config.yaml
arch: "conformer"
model: "audio frame classifier"
dataset: "synthesized solo parts of chorales (CocoChorales)"
train_examples: 39062
n_mels: 40
hop_length: 160
input: "mfcc"
spec_augment: false
win_length: 400
num_classes: 73
output_stride: 2
norm: "layernorm"
hidden_act: "relu"
mlp_ratio: 6
head_dim: 48
fused_qkv: true
qk_norm: false
dropout: 0.1
inner_norm: true
moe: "expert_choice"
num_experts: 8
moe_every: 2
expert_mlp_ratio: 0.25
experts_per_token: 2
shared_expert: false
subsampling: 2
layers: 8
width: 160
positions: "conv"
kernel_size: 15
residual_init: "zero_last"
optimizer: "muon"
muon_scale: "match_rms_adamw"
learning_rate: 0.0032
momentum: 0.95
nesterov: true
orthogonalizer: "newton_schulz_5"
adamw_lr_other_params: 0.00073
max_grad_norm: 1.0
max_steps: 13400
batch_size: 128
epochs: 43.9
lr_schedule: "linear"
final_lr_fraction: 0.01
warmup_steps: 2680
weight_decay: 0.07
adamw_weight_decay_other_params: 0.05
Rows from block 4 of a small audio frame classifier, named by matrix and row number. Rows with one number belong to one neuron. Each number is 50 + 10 x the weight over its row's rms, rounded and kept within 0 to 99. All counts start at 0.
After each neuron's rows are labels from the 100 clips, of 14976, where the neuron reaches its highest value: "responds to" is what is common among them. Only what is clearly more common there than usual is listed. The data: synthesized solo parts of chorales (CocoChorales). In brackets: how many of the 100, against the usual share in percent.
# fc1: second MLP up (model.blocks.4.mlp.fc1.weight, 960x160), inputs 80-159
# fc2: second MLP down (model.blocks.4.mlp.fc2.weight, 160x960, transposed), outputs 80-159

fc1.266:38 61 64 40 50 50 42 29 58 50 53 46 49 44 54 60 40 49 45 43 37 43 57 43 62 64 54 37 57 45 41 36 61 55 42 51 50 43 44 35 49 44 68 39 60 66 43 27 55 42 58 49 46 45 71 55 50 53 38 46 51 54 61 45 62 53 53 53 55 46 52 45 63 54 49 60 42 38 41 46
fc2.266:42 48 38 59 47 20 64 55 61 39 37 38 35 65 57 59 42 51 39 54 51 45 54 47 46 58 59 44 57 46 57 49 27 39 48 49 55 60 42 64 48 52 58 55 37 56 65 47 46 46 46 49 54 55 60 39 38 58 50 38 66 51 53 51 46 49 62 59 45 36 54 54 50 62 42 36 75 41 47 40
responds to: note G#3 (96 vs 8); note F#3 (62 vs 4.9); note A#3 (61 vs 10.6); note E3 (53 vs 2.7)

fc1.724:40 62 50 60 46 36 58 44 66 52 66 48 58 52 69 67 43 40 38 49 57 48 44 61 56 44 53 41 40 61 47 48 42 38 54 37 44 36 63 53 54 66 66 46 44 69 44 58 56 50 50 45 47 31 50 35 47 70 40 65 52 66 59 63 43 39 74 53 44 31 42 65 59 64 32 55 52 50 63 44
fc2.724:45 50 38 45 59 44 35 38 48 55 44 52 41 49 24 50 39 55 19 51 36 52 48 57 51 52 58 40 67 55 58 44 69 55 48 37 50 45 38 65 42 52 48 62 48 39 60 47 62 46 59 60 48 53 58 59 69 42 47 52 64 41 54 62 59 68 35 51 32 70 68 40 48 58 62 63 42 42 61 38
responds to: note G#3 (70 vs 8); note C4 (47 vs 11.1); note A#3 (45 vs 10.6); note F#5 (26 vs 6.7)

fc1.241:43 48 42 57 63 55 44 60 44 50 63 64 24 29 63 53 53 42 40 35 43 54 55 49 49 50 53 40 45 68 55 67 48 46 75 46 65 44 41 62 31 41 43 55 56 60 48 34 49 59 60 50 55 48 48 48 50 48 50 70 47 58 49 51 71 46 53 56 45 51 46 55 48 58 48 49 72 63 70 49
fc2.241:58 32 59 44 52 43 51 21 42 36 48 68 48 44 41 42 47 61 49 43 48 46 47 45 37 48 46 38 34 37 60 49 66 52 56 45 50 65 44 66 44 65 47 66 46 27 62 48 48 50 52 48 57 53 41 51 66 52 54 28 89 28 42 52 55 40 55 54 59 55 46 61 60 56 50 52 52 66 52 46
responds to: note G5 (72 vs 6.5); note F5 (40 vs 8); flute (31 vs 8.5)

fc1.384:47 48 62 56 45 56 39 22 48 70 51 27 56 39 60 70 47 41 51 60 57 48 50 41 58 65 67 45 43 48 70 63 42 57 34 61 52 35 55 43 43 52 67 53 66 50 55 45 44 47 32 64 49 60 39 56 55 39 48 58 58 53 62 68 52 44 27 50 51 72 44 32 47 66 63 53 55 51 62 40
fc2.384:50 53 43 60 43 54 50 36 71 71 32 47 52 70 52 40 48 47 32 51 53 46 43 42 50 43 69 55 39 50 56 55 41 51 31 50 49 56 25 45 59 59 48 42 52 43 52 43 57 48 56 52 38 56 58 40 63 47 51 62 54 59 51 48 62 60 37 41 63 44 53 46 47 43 32 37 32 50 48 45
responds to: note G#3 (98 vs 8); note F#3 (64 vs 4.9); instrument: bassoon (39 vs 8.3); note E3 (27 vs 2.7)

fc1.308:52 38 59 59 59 35 47 40 55 70 27 52 45 58 70 50 42 65 46 57 54 47 64 59 56 25 55 48 70 57 43 41 43 49 45 47 48 48 34 46 47 45 34 63 52 57 36 36 57 36 50 63 47 47 57 48 45 53 61 62 38 44 44 26 42 71 33 51 51 64 54 53 41 62 43 48 70 50 46 38
fc2.308:63 59 45 61 36 46 44 49 66 77 39 56 54 54 30 46 53 37 40 63 58 45 36 40 36 57 53 56 40 47 51 42 56 36 33 42 43 61 54 54 59 49 63 50 46 53 55 34 51 54 46 42 26 45 59 72 46 61 50 46 57 43 43 38 45 55 53 48 47 47 54 31 47 57 56 31 44 60 64 50
responds to: note G#3 (31 vs 8); cello (30 vs 9.8); note F#3 (28 vs 4.9); note E3 (25 vs 2.7)

fc1.620:58 49 46 39 48 62 56 54 44 50 48 30 39 48 57 42 51 50 63 36 33 52 64 33 56 44 40 30 60 76 46 52 51 61 39 40 60 41 49 48 64 39 61 55 63 51 41 52 55 33 56 57 45 57 51 46 56 38 61 53 56 42 44 58 29 57 49 61 65 58 43 41 37 46 52 46 74 31 71 57
fc2.620:55 53 35 40 38 58 48 72 50 40 46 44 61 51 53 43 55 50 43 39 55 66 47 45 64 47 58 57 41 66 43 38 55 33 56 44 60 46 59 39 58 58 38 62 58 47 44 45 41 42 57 49 62 40 41 41 54 50 37 67 51 51 48 67 50 62 49 64 63 53 59 51 34 42 59 46 36 65 56 58
responds to: note E4 (97 vs 8.8); note F4 (53 vs 9.1); note B3 (34 vs 9.5); viola (26 vs 8.5)

fc1.5:51 40 41 46 33 47 58 48 47 66 35 28 37 54 51 47 39 57 46 70 58 57 42 35 43 54 52 38 47 69 62 60 59 38 46 51 75 40 47 44 55 45 57 65 57 62 53 52 53 67 56 44 50 73 34 62 47 46 67 41 49 34 49 42 48 51 53 54 63 52 46 54 68 40 46 43 58 36 58 58
fc2.5:64 49 53 59 45 43 67 50 33 46 45 36 58 60 41 48 30 45 53 64 69 46 55 42 49 54 57 63 68 47 26 48 58 57 50 48 49 24 53 41 52 57 49 63 50 40 68 44 46 43 44 56 59 59 57 45 49 50 50 60 39 51 51 50 40 61 49 68 48 64 58 46 52 45 49 49 50 44 43 54
responds to: note E4 (50 vs 8.8); note D#5 (46 vs 8.4); note C#5 (35 vs 9.8); note C#4 (31 vs 12.1)

fc1.278:63 60 54 62 46 57 60 47 52 60 55 54 42 67 66 49 47 50 70 42 57 50 48 41 54 43 43 55 55 43 41 43 50 43 51 51 53 36 69 73 60 39 38 39 46 44 57 47 54 58 35 59 56 43 28 65 52 37 54 56 54 61 49 31 60 48 59 39 52 44 42 60 53 44 29 69 46 69 63 62
fc2.278:51 41 46 59 39 48 49 38 39 57 58 54 42 37 47 49 47 46 34 55 43 51 38 45 60 40 45 39 59 36 52 63 58 34 75 58 38 71 50 48 42 45 72 40 52 48 37 55 52 51 53 60 61 43 55 57 58 58 63 48 53 50 53 54 36 36 46 55 56 44 55 62 51 53 53 43 59 50 57 56
responds to: note C#4 (68 vs 12.1); note C4 (37 vs 11.1); cello (25 vs 9.8)

fc1.706:44 57 56 64 42 65 47 68 49 54 57 38 56 42 54 62 43 44 48 54 47 41 70 48 52 56 64 49 64 54 46 65 52 33 47 77 41 34 33 53 46 51 33 33 49 65 59 61 38 55 38 46 49 51 46 46 60 58 46 54 65 62 43 56 53 63 46 72 32 65 49 46 42 50 54 37 29 35 39 46
fc2.706:54 60 35 22 63 64 43 54 50 43 51 69 49 65 43 62 61 48 69 50 52 55 71 43 63 56 51 40 33 31 52 49 52 47 52 52 39 52 42 66 43 49 51 70 22 50 54 51 48 55 48 45 36 43 56 51 60 47 59 71 57 48 46 49 70 60 44 38 64 48 42 32 49 50 50 51 54 56 49 41
responds to: note A#5 (100 vs 1.3); note G#5 (48 vs 3.9); trumpet (40 vs 8.1); note A5 (27 vs 2.1)

fc1.355:54 57 42 53 51 58 58 58 37 57 54 46 55 50 62 34 73 42 36 39 51 55 48 63 48 48 45 53 35 41 42 41 73 61 67 48 56 73 33 42 56 41 50 61 66 65 33 57 62 44 36 64 40 54 53 41 61 54 50 72 48 38 55 49 51 37 57 48 52 32 44 57 60 53 23 54 81 48 42 51
fc2.355:57 43 42 38 44 55 41 46 56 58 49 42 63 55 69 52 62 59 44 40 45 41 44 52 59 56 49 48 38 70 63 47 45 51 56 44 51 45 39 64 39 38 59 44 58 41 30 31 45 64 47 48 38 57 47 60 52 44 37 55 48 45 46 59 65 41 53 69 43 41 45 62 56 47 62 51 80 52 48 67
responds to: note C#4 (97 vs 12.1); note E4 (39 vs 8.8); note B3 (36 vs 9.5); note C4 (29 vs 11.1)

fc1.356:47 53 43 56 49 47 55 44 58 50 49 65 58 56 56 53 52 59 61 43 36 57 50 63 36 46 37 56 29 56 42 44 47 63 45 46 43 65 41 63 71 46 66 44 48 49 48 51 51 53 48 59 55 57 46 69 41 35 40 46 52 50 58 65 57 42 57 55 46 47 48 54 16 43 50 51 57 70 39 43
fc2.356:50 49 66 54 44 52 64 34 42 46 49 47 61 49 46 61 57 50 56 63 42 56 51 40 56 48 70 40 51 47 54 51 49 50 45 53 33 50 42 47 64 56 65 49 71 39 32 52 44 43 60 58 43 48 57 51 64 55 65 51 60 59 33 47 59 42 45 55 41 59 35 65 30 56 32 71 41 48 63 53
responds to: note A#2 (33 vs 0.4)

fc1.511:42 57 55 54 41 51 50 42 63 47 56 37 42 53 41 60 34 60 34 55 31 30 51 51 31 57 61 63 46 33 49 53 53 54 68 53 57 51 39 42 54 47 41 54 66 54 54 45 62 60 67 47 58 50 62 40 65 40 64 65 60 36 45 49 64 32 54 34 54 57 36 54 66 54 39 57 32 55 52 37
fc2.511:38 50 46 62 49 28 53 36 67 48 46 56 43 41 61 54 44 60 31 61 52 58 61 54 41 49 49 56 49 57 59 44 53 37 50 44 51 81 57 37 51 52 51 64 61 43 61 51 32 45 63 47 64 30 53 66 38 59 39 54 42 42 43 52 48 35 52 38 62 60 39 55 46 50 63 52 57 40 46 47
responds to: note G5 (71 vs 6.5); note F5 (43 vs 8); note E5 (35 vs 7.4); flute (32 vs 8.5)

fc1.264:78 55 69 52 54 25 52 59 47 45 65 43 63 41 70 43 52 52 45 51 59 41 57 63 48 54 50 45 39 47 36 45 43 47 61 62 45 46 55 54 62 27 52 48 44 42 32 34 39 57 44 66 49 46 35 50 60 52 48 64 49 46 43 48 49 43 39 48 44 51 41 60 59 52 33 43 75 36 77 58
fc2.264:61 65 39 65 32 51 53 54 33 43 56 54 54 53 44 33 56 45 29 39 42 42 50 52 61 63 48 61 52 37 56 43 63 30 52 40 63 58 45 50 55 31 65 49 41 56 47 43 36 51 24 30 45 31 34 54 46 45 68 39 45 52 48 52 61 55 37 56 55 42 49 54 52 58 51 44 57 42 44 61
responds to: note C#4 (87 vs 12.1); note C4 (40 vs 11.1); tuba (28 vs 8.9); note B3 (27 vs 9.5)

fc1.657:53 50 32 44 49 31 50 60 54 56 52 56 46 51 43 58 53 55 26 42 47 50 55 44 58 43 44 48 49 57 43 40 55 48 60 43 61 62 50 41 43 62 55 33 61 42 61 39 48 64 53 50 49 45 62 42 41 57 42 52 44 56 52 64 47 59 39 40 45 57 53 47 47 43 63 56 62 58 42 40
fc2.657:56 57 62 55 58 56 48 37 60 50 51 60 30 39 53 65 62 57 70 61 37 41 52 69 62 49 76 51 43 51 55 34 47 40 55 40 57 51 35 52 31 45 47 63 56 48 49 43 35 49 45 63 35 51 52 64 64 59 55 42 47 64 44 42 51 31 57 59 60 55 46 32 42 37 47 38 52 50 76 67
responds to: note G5 (98 vs 6.5); note F5 (51 vs 8); instrument: violin (42 vs 14); flute (38 vs 8.5)

fc1.465:53 50 50 39 41 38 41 63 44 44 50 55 41 35 45 74 54 47 68 48 52 34 47 51 42 47 54 48 46 57 46 60 58 57 61 61 39 53 29 45 51 41 45 52 53 42 53 45 42 66 68 57 59 44 72 45 36 36 51 62 58 40 44 51 60 59 42 56 38 64 53 60 27 46 52 61 46 48 43 61
fc2.465:54 42 46 61 65 28 43 50 53 40 31 52 52 42 55 41 52 50 47 51 49 49 31 44 57 49 81 50 37 29 44 45 54 60 52 57 41 42 36 54 43 44 51 31 36 50 66 56 46 50 47 35 51 63 47 69 55 46 42 41 54 59 38 54 66 51 54 62 45 48 63 45 40 42 42 52 45 60 37 44
responds to: note A#5 (100 vs 1.3); note G#5 (85 vs 3.9); trumpet (32 vs 8.1); note F#5 (27 vs 6.7)

fc1.147:59 54 43 47 43 53 60 71 45 49 65 37 60 52 58 41 65 45 38 29 40 35 63 46 49 31 61 51 76 49 45 55 38 49 36 47 49 48 41 69 65 39 68 62 50 61 24 45 40 61 31 61 47 46 46 46 45 59 54 49 49 51 49 46 43 50 52 54 55 57 47 49 42 52 38 51 62 77 49 42
fc2.147:54 49 62 54 35 43 37 36 44 46 57 42 43 69 42 42 55 52 39 58 51 60 42 70 35 54 58 44 49 49 54 39 53 44 50 49 40 48 42 71 38 42 52 66 56 55 55 50 56 78 39 62 62 59 56 39 37 37 56 72 53 38 47 51 53 43 59 49 52 56 37 59 49 46 52 38 48 49 56 57
responds to: note C#4 (56 vs 12.1); note D#4 (35 vs 11.1); note C4 (30 vs 11.1); note G#3 (26 vs 8)

fc1.39:59 50 57 39 55 41 61 42 30 57 58 32 55 36 37 57 57 52 47 57 69 45 59 59 45 67 31 35 52 56 47 66 54 58 64 47 43 42 57 42 48 58 54 58 59 49 35 38 53 56 42 54 37 54 29 38 58 47 51 52 77 66 46 38 42 57 59 40 47 52 56 38 64 51 45 55 43 28 64 52
fc2.39:63 55 49 45 52 43 34 45 38 63 59 45 53 52 42 35 47 61 62 63 42 42 62 40 57 43 49 61 53 74 42 52 47 45 53 28 50 41 48 43 52 43 38 42 52 50 44 52 50 53 50 52 48 40 37 69 58 65 53 45 56 45 37 50 50 53 75 49 38 45 40 66 63 59 45 56 43 63 64 34
responds to: note C#4 (48 vs 12.1); note D#4 (30 vs 11.1); trombone (25 vs 7.1)

fc1.265:45 60 53 43 44 45 43 55 38 61 69 36 35 57 66 66 37 72 60 41 58 47 44 46 42 46 43 40 50 51 43 58 58 45 44 40 41 46 38 56 58 58 56 58 45 59 53 53 46 33 38 37 39 47 42 59 59 61 48 51 58 51 42 63 54 36 45 59 31 50 59 50 55 53 46 52 60 40 39 46
fc2.265:38 68 46 53 24 60 54 54 36 51 51 55 39 53 65 50 57 54 45 46 29 55 51 36 57 46 67 45 36 57 39 52 60 44 54 48 39 38 39 54 38 50 37 55 38 43 51 52 70 49 51 53 28 61 37 50 59 39 46 62 42 56 65 61 58 54 42 39 53 53 64 39 37 47 52 58 49 45 44 43
responds to: note A#5 (100 vs 1.3); note G#5 (65 vs 3.9); trumpet (39 vs 8.1); note F#5 (25 vs 6.7)

fc1.714:43 52 57 38 37 71 68 58 40 50 63 35 60 45 48 44 59 57 48 60 49 50 60 36 62 53 48 49 37 44 41 32 67 48 63 68 51 47 53 62 49 52 34 42 67 52 61 38 49 45 46 59 30 49 41 53 44 60 40 56 58 52 59 53 59 39 50 43 51 38 42 49 26 39 47 51 52 32 53 36
fc2.714:63 44 53 48 56 49 37 48 42 51 54 41 62 53 24 28 62 51 49 41 53 60 54 28 60 50 62 41 47 51 56 55 44 68 41 39 34 63 65 52 50 39 58 58 38 60 33 54 29 67 46 45 50 55 58 42 48 36 69 51 32 48 46 47 47 40 62 56 57 63 63 55 42 54 49 51 41 40 41 49
responds to: note A#2 (57 vs 0.4); note A2 (41 vs 0.3); tuba (37 vs 8.9); note F3 (33 vs 3.7)

fc1.179:54 47 43 29 57 40 55 47 44 62 34 44 54 30 46 62 54 62 46 63 66 48 57 49 47 46 46 24 43 54 59 64 61 41 52 52 28 44 60 50 49 28 59 60 50 63 38 57 51 59 43 54 36 70 31 46 40 43 47 69 48 45 33 33 48 42 61 40 61 34 50 56 48 59 47 53 59 65 53 48
fc2.179:39 41 48 70 64 33 37 52 43 44 53 44 46 54 53 43 46 49 46 61 48 69 41 46 62 54 60 51 57 39 39 47 59 51 76 45 48 39 56 57 62 55 59 62 46 60 73 25 40 48 64 57 57 42 51 60 56 52 56 50 43 47 40 39 44 51 42 52 50 49 54 61 36 48 48 63 53 51 53 50
responds to: note C#4 (43 vs 12.1); note D#4 (35 vs 11.1); bassoon (28 vs 8.3)

fc1.471:44 46 44 72 48 38 37 53 50 53 46 46 40 63 53 36 58 51 47 57 49 49 69 47 44 56 35 33 57 59 69 65 49 50 38 53 56 47 62 59 54 60 48 52 57 41 54 41 43 69 39 53 41 64 61 47 71 61 60 46 38 36 49 68 61 51 57 40 47 34 43 67 39 50 34 66 49 31 41 41
fc2.471:45 45 52 55 57 58 53 41 73 37 45 62 40 49 23 41 65 58 56 57 41 50 52 38 57 51 72 51 54 52 60 39 33 55 47 49 54 51 44 43 39 63 60 52 48 51 46 55 55 62 65 38 36 51 61 48 43 49 39 51 41 28 40 58 44 48 65 60 59 52 49 53 69 52 48 58 52 41 39 27
responds to: note A4 (97 vs 8.8); note B4 (42 vs 9.4); oboe (34 vs 7.3)

fc1.247:58 35 45 58 57 51 45 52 39 54 44 47 47 64 66 52 56 39 66 54 47 47 51 55 59 51 53 40 44 54 57 63 49 44 41 57 49 52 39 54 29 42 54 47 23 62 49 37 39 59 49 46 53 66 50 64 59 48 50 50 49 53 44 67 59 51 54 53 44 38 50 68 38 55 38 67 47 38 41 54
fc2.247:52 61 30 39 45 50 51 64 39 46 50 45 46 61 46 59 65 54 50 38 55 42 42 32 61 39 89 34 50 42 45 54 61 62 26 60 40 46 39 51 49 58 40 50 32 45 58 52 52 47 46 54 37 55 44 46 65 46 53 51 44 56 40 42 51 52 47 64 54 50 54 64 60 54 39 64 42 48 39 46
responds to: note A#5 (99 vs 1.3); note G#5 (82 vs 3.9); trumpet (32 vs 8.1); note F#5 (26 vs 6.7)

fc1.455:44 61 65 65 54 37 53 37 53 60 50 30 42 55 43 64 54 39 39 51 36 45 49 54 48 50 46 52 43 47 30 40 66 52 40 51 33 63 44 42 43 58 45 31 57 58 44 50 39 52 45 50 50 39 43 64 49 51 63 48 52 59 52 61 54 45 54 40 54 46 53 36 56 63 46 57 48 40 48 43
fc2.455:61 36 33 46 42 66 39 36 55 39 56 42 39 54 60 40 49 50 34 69 51 41 71 61 36 53 59 58 40 47 60 58 39 37 44 41 51 41 57 49 56 59 49 69 54 37 30 56 62 43 59 34 48 54 42 57 37 62 51 65 56 60 43 41 57 44 44 49 51 44 53 52 49 58 73 41 37 47 53 48
responds to: note A4 (72 vs 8.8); note C5 (62 vs 10.4); note G4 (52 vs 7.7); note A#4 (30 vs 10.5)

fc1.11:47 56 36 66 43 57 52 41 63 67 38 42 54 49 47 49 57 35 51 32 36 40 61 55 61 27 36 54 55 49 54 60 53 56 48 35 47 39 45 65 49 53 52 55 63 55 46 53 41 53 44 46 43 47 50 64 45 41 60 58 67 39 46 45 32 51 60 46 61 50 44 51 61 60 34 49 53 69 52 48
fc2.11:70 60 16 56 55 56 53 52 48 40 62 55 51 49 47 62 55 54 55 51 42 51 57 53 66 44 44 64 65 45 61 40 56 39 53 29 51 36 63 39 35 53 46 64 66 57 39 45 45 59 50 27 69 47 60 40 41 50 47 59 50 46 65 60 41 52 66 59 52 48 48 51 42 33 54 53 47 45 58 59
responds to: note A5 (99 vs 2.1); note G5 (63 vs 6.5); flute (31 vs 8.5); trumpet (26 vs 8.1)

fc1.8:50 62 45 30 52 52 40 41 49 47 50 42 47 37 24 42 52 39 46 46 57 33 44 32 45 64 46 61 69 49 55 61 43 62 41 46 43 51 54 56 43 59 59 45 49 48 45 41 45 64 30 55 41 42 36 41 56 51 47 64 51 55 39 49 50 50 52 49 55 48 62 47 47 61 64 40 40 57 55 54
fc2.8:54 58 47 50 30 49 55 45 51 41 38 63 47 45 47 53 65 63 44 39 69 52 66 61 58 53 62 60 54 42 48 64 41 36 54 44 45 56 39 59 44 49 38 61 47 47 20 47 47 54 49 59 67 49 49 55 56 60 61 67 46 35 59 48 57 55 42 38 55 33 61 52 51 47 31 41 59 30 50 62
responds to: note A5 (60 vs 2.1); note G5 (35 vs 6.5); note C#4 (35 vs 12.1); trumpet (25 vs 8.1)

fc1.230:63 53 44 45 54 55 46 57 52 59 67 44 38 56 51 57 48 55 79 53 49 53 46 42 56 58 48 47 54 54 51 41 55 56 66 53 40 49 41 39 54 64 44 56 32 62 33 52 31 32 54 56 24 37 50 49 32 48 57 38 77 37 56 64 50 33 51 39 48 61 59 69 48 52 56 40 58 35 37 59
fc2.230:44 50 25 53 41 46 55 49 49 61 54 41 43 63 62 40 44 32 43 58 52 53 48 50 54 50 61 50 68 43 44 57 63 44 30 50 49 54 60 60 50 37 56 44 51 44 39 44 50 52 48 46 46 60 57 60 67 46 53 53 59 50 39 51 61 66 44 50 57 58 31 48 35 33 35 45 47 59 34 23
responds to: note A#5 (75 vs 1.3); note G#5 (42 vs 3.9); note G5 (34 vs 6.5)

fc1.170:60 44 52 47 40 63 61 55 52 62 44 36 68 55 53 49 60 57 54 51 69 40 42 46 47 54 29 46 41 44 63 54 53 36 48 57 47 47 58 39 54 36 46 59 45 52 59 54 58 59 62 61 49 57 46 39 61 38 52 52 52 52 33 60 64 53 65 36 63 48 48 53 48 53 40 44 67 48 49 55
fc2.170:65 55 54 61 49 51 56 56 34 52 45 64 53 57 44 47 40 36 40 56 61 49 66 36 53 50 49 53 67 51 58 48 33 46 34 54 63 42 53 61 59 58 53 65 50 64 48 47 47 62 50 59 36 38 42 53 47 42 28 65 53 31 47 57 29 62 46 38 39 53 46 60 59 60 63 42 44 51 56 47
responds to: note E4 (100 vs 8.8); note D4 (63 vs 12.6); trombone (43 vs 7.1); note F4 (41 vs 9.1)

fc1.277:49 45 56 43 54 55 51 65 48 54 68 49 45 57 52 42 54 62 62 57 51 24 50 44 38 48 32 48 56 83 46 55 50 56 60 42 33 45 48 55 62 57 39 41 48 34 40 37 62 39 41 53 43 52 40 48 54 50 52 60 48 36 46 35 53 67 34 51 60 76 53 61 33 34 49 57 58 49 47 54
fc2.277:53 41 47 60 34 34 62 57 57 50 56 52 50 60 47 59 53 39 61 43 48 49 51 55 37 46 76 45 51 52 39 54 58 29 56 39 58 45 65 50 51 52 35 55 63 68 52 59 45 59 52 39 45 46 49 51 55 48 61 41 40 45 35 53 62 49 56 40 62 32 54 68 75 47 39 63 39 57 75 52
responds to: note A#5 (98 vs 1.3); note G#5 (86 vs 3.9); trumpet (33 vs 8.1); note F#5 (28 vs 6.7)

fc1.58:50 50 70 40 42 40 52 53 59 78 58 38 60 43 57 44 39 30 54 40 52 53 63 43 40 45 34 63 62 38 54 49 55 42 55 38 44 34 47 50 54 43 39 32 45 50 71 60 37 39 54 51 52 54 43 43 42 47 50 61 59 20 61 55 63 38 55 60 45 42 42 48 55 42 53 34 63 40 52 52
fc2.58:23 42 60 72 55 60 50 52 39 48 59 55 53 49 52 70 37 53 50 49 60 46 45 53 57 40 41 48 72 40 46 43 63 41 40 47 44 70 50 50 35 44 50 46 48 37 51 41 60 33 40 54 40 55 61 42 62 50 34 46 44 70 51 59 58 69 67 70 49 52 47 45 57 49 57 34 53 49 40 45
responds to: note E4 (38 vs 8.8); note F#4 (28 vs 8.4)

fc1.556:53 42 55 56 63 53 34 53 54 46 47 39 39 65 54 43 50 48 37 55 25 48 48 65 68 49 53 51 47 52 49 50 35 51 63 46 59 48 49 44 51 45 53 45 33 22 50 50 65 60 62 49 36 11 57 35 33 53 44 38 48 32 43 45 44 66 48 62 50 50 46 56 64 60 46 59 53 56 44 53
fc2.556:57 28 40 45 58 52 59 60 57 39 34 55 60 50 44 49 61 45 63 55 57 46 33 35 52 48 58 48 44 47 42 51 46 60 44 42 54 59 66 46 31 41 56 53 39 42 51 60 50 61 59 40 58 67 35 59 51 39 45 53 34 57 54 51 41 47 38 28 47 40 48 53 46 51 48 52 56 47 40 52
responds to: note E4 (97 vs 8.8); note D4 (85 vs 12.6); trombone (31 vs 7.1); clarinet (31 vs 8.8)

fc1.328:74 41 28 51 51 53 58 32 53 64 37 57 50 37 45 40 60 36 39 53 44 55 40 48 45 47 57 35 46 46 50 43 65 64 60 42 55 53 38 49 52 44 64 50 60 60 58 54 56 47 38 43 39 66 56 47 51 43 41 52 43 47 40 51 59 35 56 53 43 54 38 49 69 30 45 35 65 34 57 47
fc2.328:51 37 30 42 49 51 60 50 53 47 56 43 46 58 59 44 57 46 42 60 56 32 50 42 65 48 61 64 46 68 42 43 65 35 46 42 66 50 47 69 64 53 41 33 48 49 57 50 58 40 50 54 36 48 36 52 47 61 47 29 60 56 41 49 51 54 51 59 56 40 58 53 66 66 40 58 46 47 53 66
responds to: note C#4 (100 vs 12.1); note B3 (56 vs 9.5); cello (30 vs 9.8); note G#3 (25 vs 8)

fc1.323:63 51 64 56 52 55 64 65 34 54 71 37 30 49 46 56 43 56 51 46 38 50 58 42 47 27 56 37 39 44 50 49 49 46 48 42 79 45 51 47 53 57 60 54 47 53 37 64 49 61 50 46 53 35 49 47 61 41 43 68 62 41 57 44 70 52 63 39 42 64 41 57 50 58 45 48 56 34 48 65
fc2.323:62 45 43 71 57 59 56 47 51 44 48 54 54 50 39 55 45 50 41 47 49 55 37 36 49 57 48 70 46 59 37 64 45 40 37 51 35 40 67 50 68 56 54 54 59 58 50 59 52 59 63 51 46 45 66 46 41 62 49 34 40 33 59 59 51 54 48 61 50 57 54 34 56 48 32 66 44 55 37 47
responds to: note E4 (92 vs 8.8); note D4 (82 vs 12.6); note C4 (59 vs 11.1); note C#4 (32 vs 12.1)

fc1.563:57 46 47 56 42 52 50 40 50 41 61 32 54 52 68 60 57 32 45 61 66 36 52 60 52 52 46 61 59 45 68 36 55 52 44 47 49 52 59 51 48 46 51 58 36 63 62 51 40 35 52 72 33 32 53 40 53 41 63 42 69 27 49 56 49 69 55 39 37 54 48 33 42 56 50 59 29 51 51 30
fc2.563:44 49 46 44 52 50 42 44 51 68 53 63 43 46 38 59 32 50 52 49 45 39 30 54 50 49 60 57 41 58 47 69 52 45 49 53 73 43 65 65 58 60 49 44 59 36 38 52 57 53 32 60 52 50 58 69 44 51 38 56 42 59 53 47 45 66 44 51 56 59 49 48 54 54 42 64 40 56 32 50
responds to: note G#3 (94 vs 8); note A#3 (55 vs 10.6); tuba (44 vs 8.9); note D#3 (32 vs 2.4)

fc1.135:51 37 54 33 54 58 47 35 48 46 68 34 41 44 32 46 71 68 47 39 52 38 52 67 52 55 66 54 38 51 53 51 43 49 54 42 41 40 69 57 46 47 45 51 61 52 49 66 35 57 53 49 57 33 44 59 69 35 38 60 60 47 52 53 60 56 52 54 56 52 40 46 54 72 40 42 46 49 47 47
fc2.135:35 54 65 48 44 57 47 67 54 55 53 60 28 52 54 55 53 54 66 51 61 40 61 47 40 43 60 61 35 48 49 39 72 52 36 41 62 48 67 43 29 38 55 47 50 58 53 28 43 47 67 55 51 41 52 19 52 42 55 56 37 60 40 45 68 63 62 47 49 48 43 53 55 42 67 44 60 53 60 57
responds to: note G5 (100 vs 6.5); note F5 (56 vs 8); violin (45 vs 14); note A5 (35 vs 2.1)

fc1.606:47 58 43 64 56 45 53 34 56 42 48 56 55 43 54 52 29 62 36 53 56 42 59 40 46 59 43 39 58 40 68 59 61 58 39 56 66 49 42 35 52 49 59 53 56 56 54 57 51 40 52 55 30 44 57 40 47 55 32 49 65 69 45 36 56 45 49 24 61 48 59 59 70 61 41 64 39 51 47 61
fc2.606:27 55 44 28 40 41 53 49 48 67 67 49 63 47 53 72 51 54 49 57 55 59 59 39 65 55 41 50 42 40 46 62 45 42 48 54 79 43 44 38 50 63 48 56 48 29 53 47 53 33 62 53 45 53 46 48 54 61 44 50 43 66 66 48 38 54 43 37 54 64 51 62 52 72 34 70 40 63 57 53
responds to: note G#3 (91 vs 8); note A#3 (45 vs 10.6); note F#3 (34 vs 4.9); bassoon (34 vs 8.3)

fc1.195:40 57 64 50 54 29 46 47 60 60 53 52 37 55 58 58 52 47 48 45 71 51 46 52 40 57 53 29 64 53 51 53 54 53 46 69 33 36 68 62 55 57 60 63 44 45 32 41 55 50 56 44 37 40 61 37 50 45 43 52 62 46 43 58 50 58 40 57 36 49 45 62 58 48 49 36 38 58 51 51
fc2.195:44 46 43 42 59 46 47 53 51 35 39 36 34 60 53 35 48 39 38 49 45 50 41 42 69 55 77 45 33 47 45 52 61 60 49 59 46 55 43 53 48 54 38 59 66 42 50 40 52 41 40 47 46 54 65 56 52 48 69 54 46 45 73 55 50 55 57 60 50 44 70 38 50 74 41 64 35 55 56 45
responds to: note G#3 (100 vs 8); note A#3 (74 vs 10.6); note C4 (57 vs 11.1); instrument: cello (42 vs 9.8)

fc1.722:53 47 48 50 46 33 46 46 49 47 67 38 46 41 48 69 53 56 52 47 54 52 36 46 50 36 41 31 56 67 71 61 40 48 52 57 46 30 50 55 40 50 60 34 53 59 52 45 59 44 54 54 55 37 41 56 43 21 37 38 43 51 49 48 66 62 43 55 40 38 61 64 44 50 47 36 54 55 47 64
fc2.722:58 53 33 37 51 59 43 51 44 49 38 66 38 61 52 74 60 47 61 43 51 39 59 46 53 37 48 44 35 58 42 54 44 56 39 58 54 57 38 53 41 62 25 52 35 57 49 51 51 74 57 47 47 59 62 33 67 44 42 38 43 57 44 40 41 63 52 32 53 50 51 64 50 56 48 41 55 47 40 42
responds to: note A#5 (55 vs 1.3); note G#5 (41 vs 3.9); note F3 (40 vs 3.7)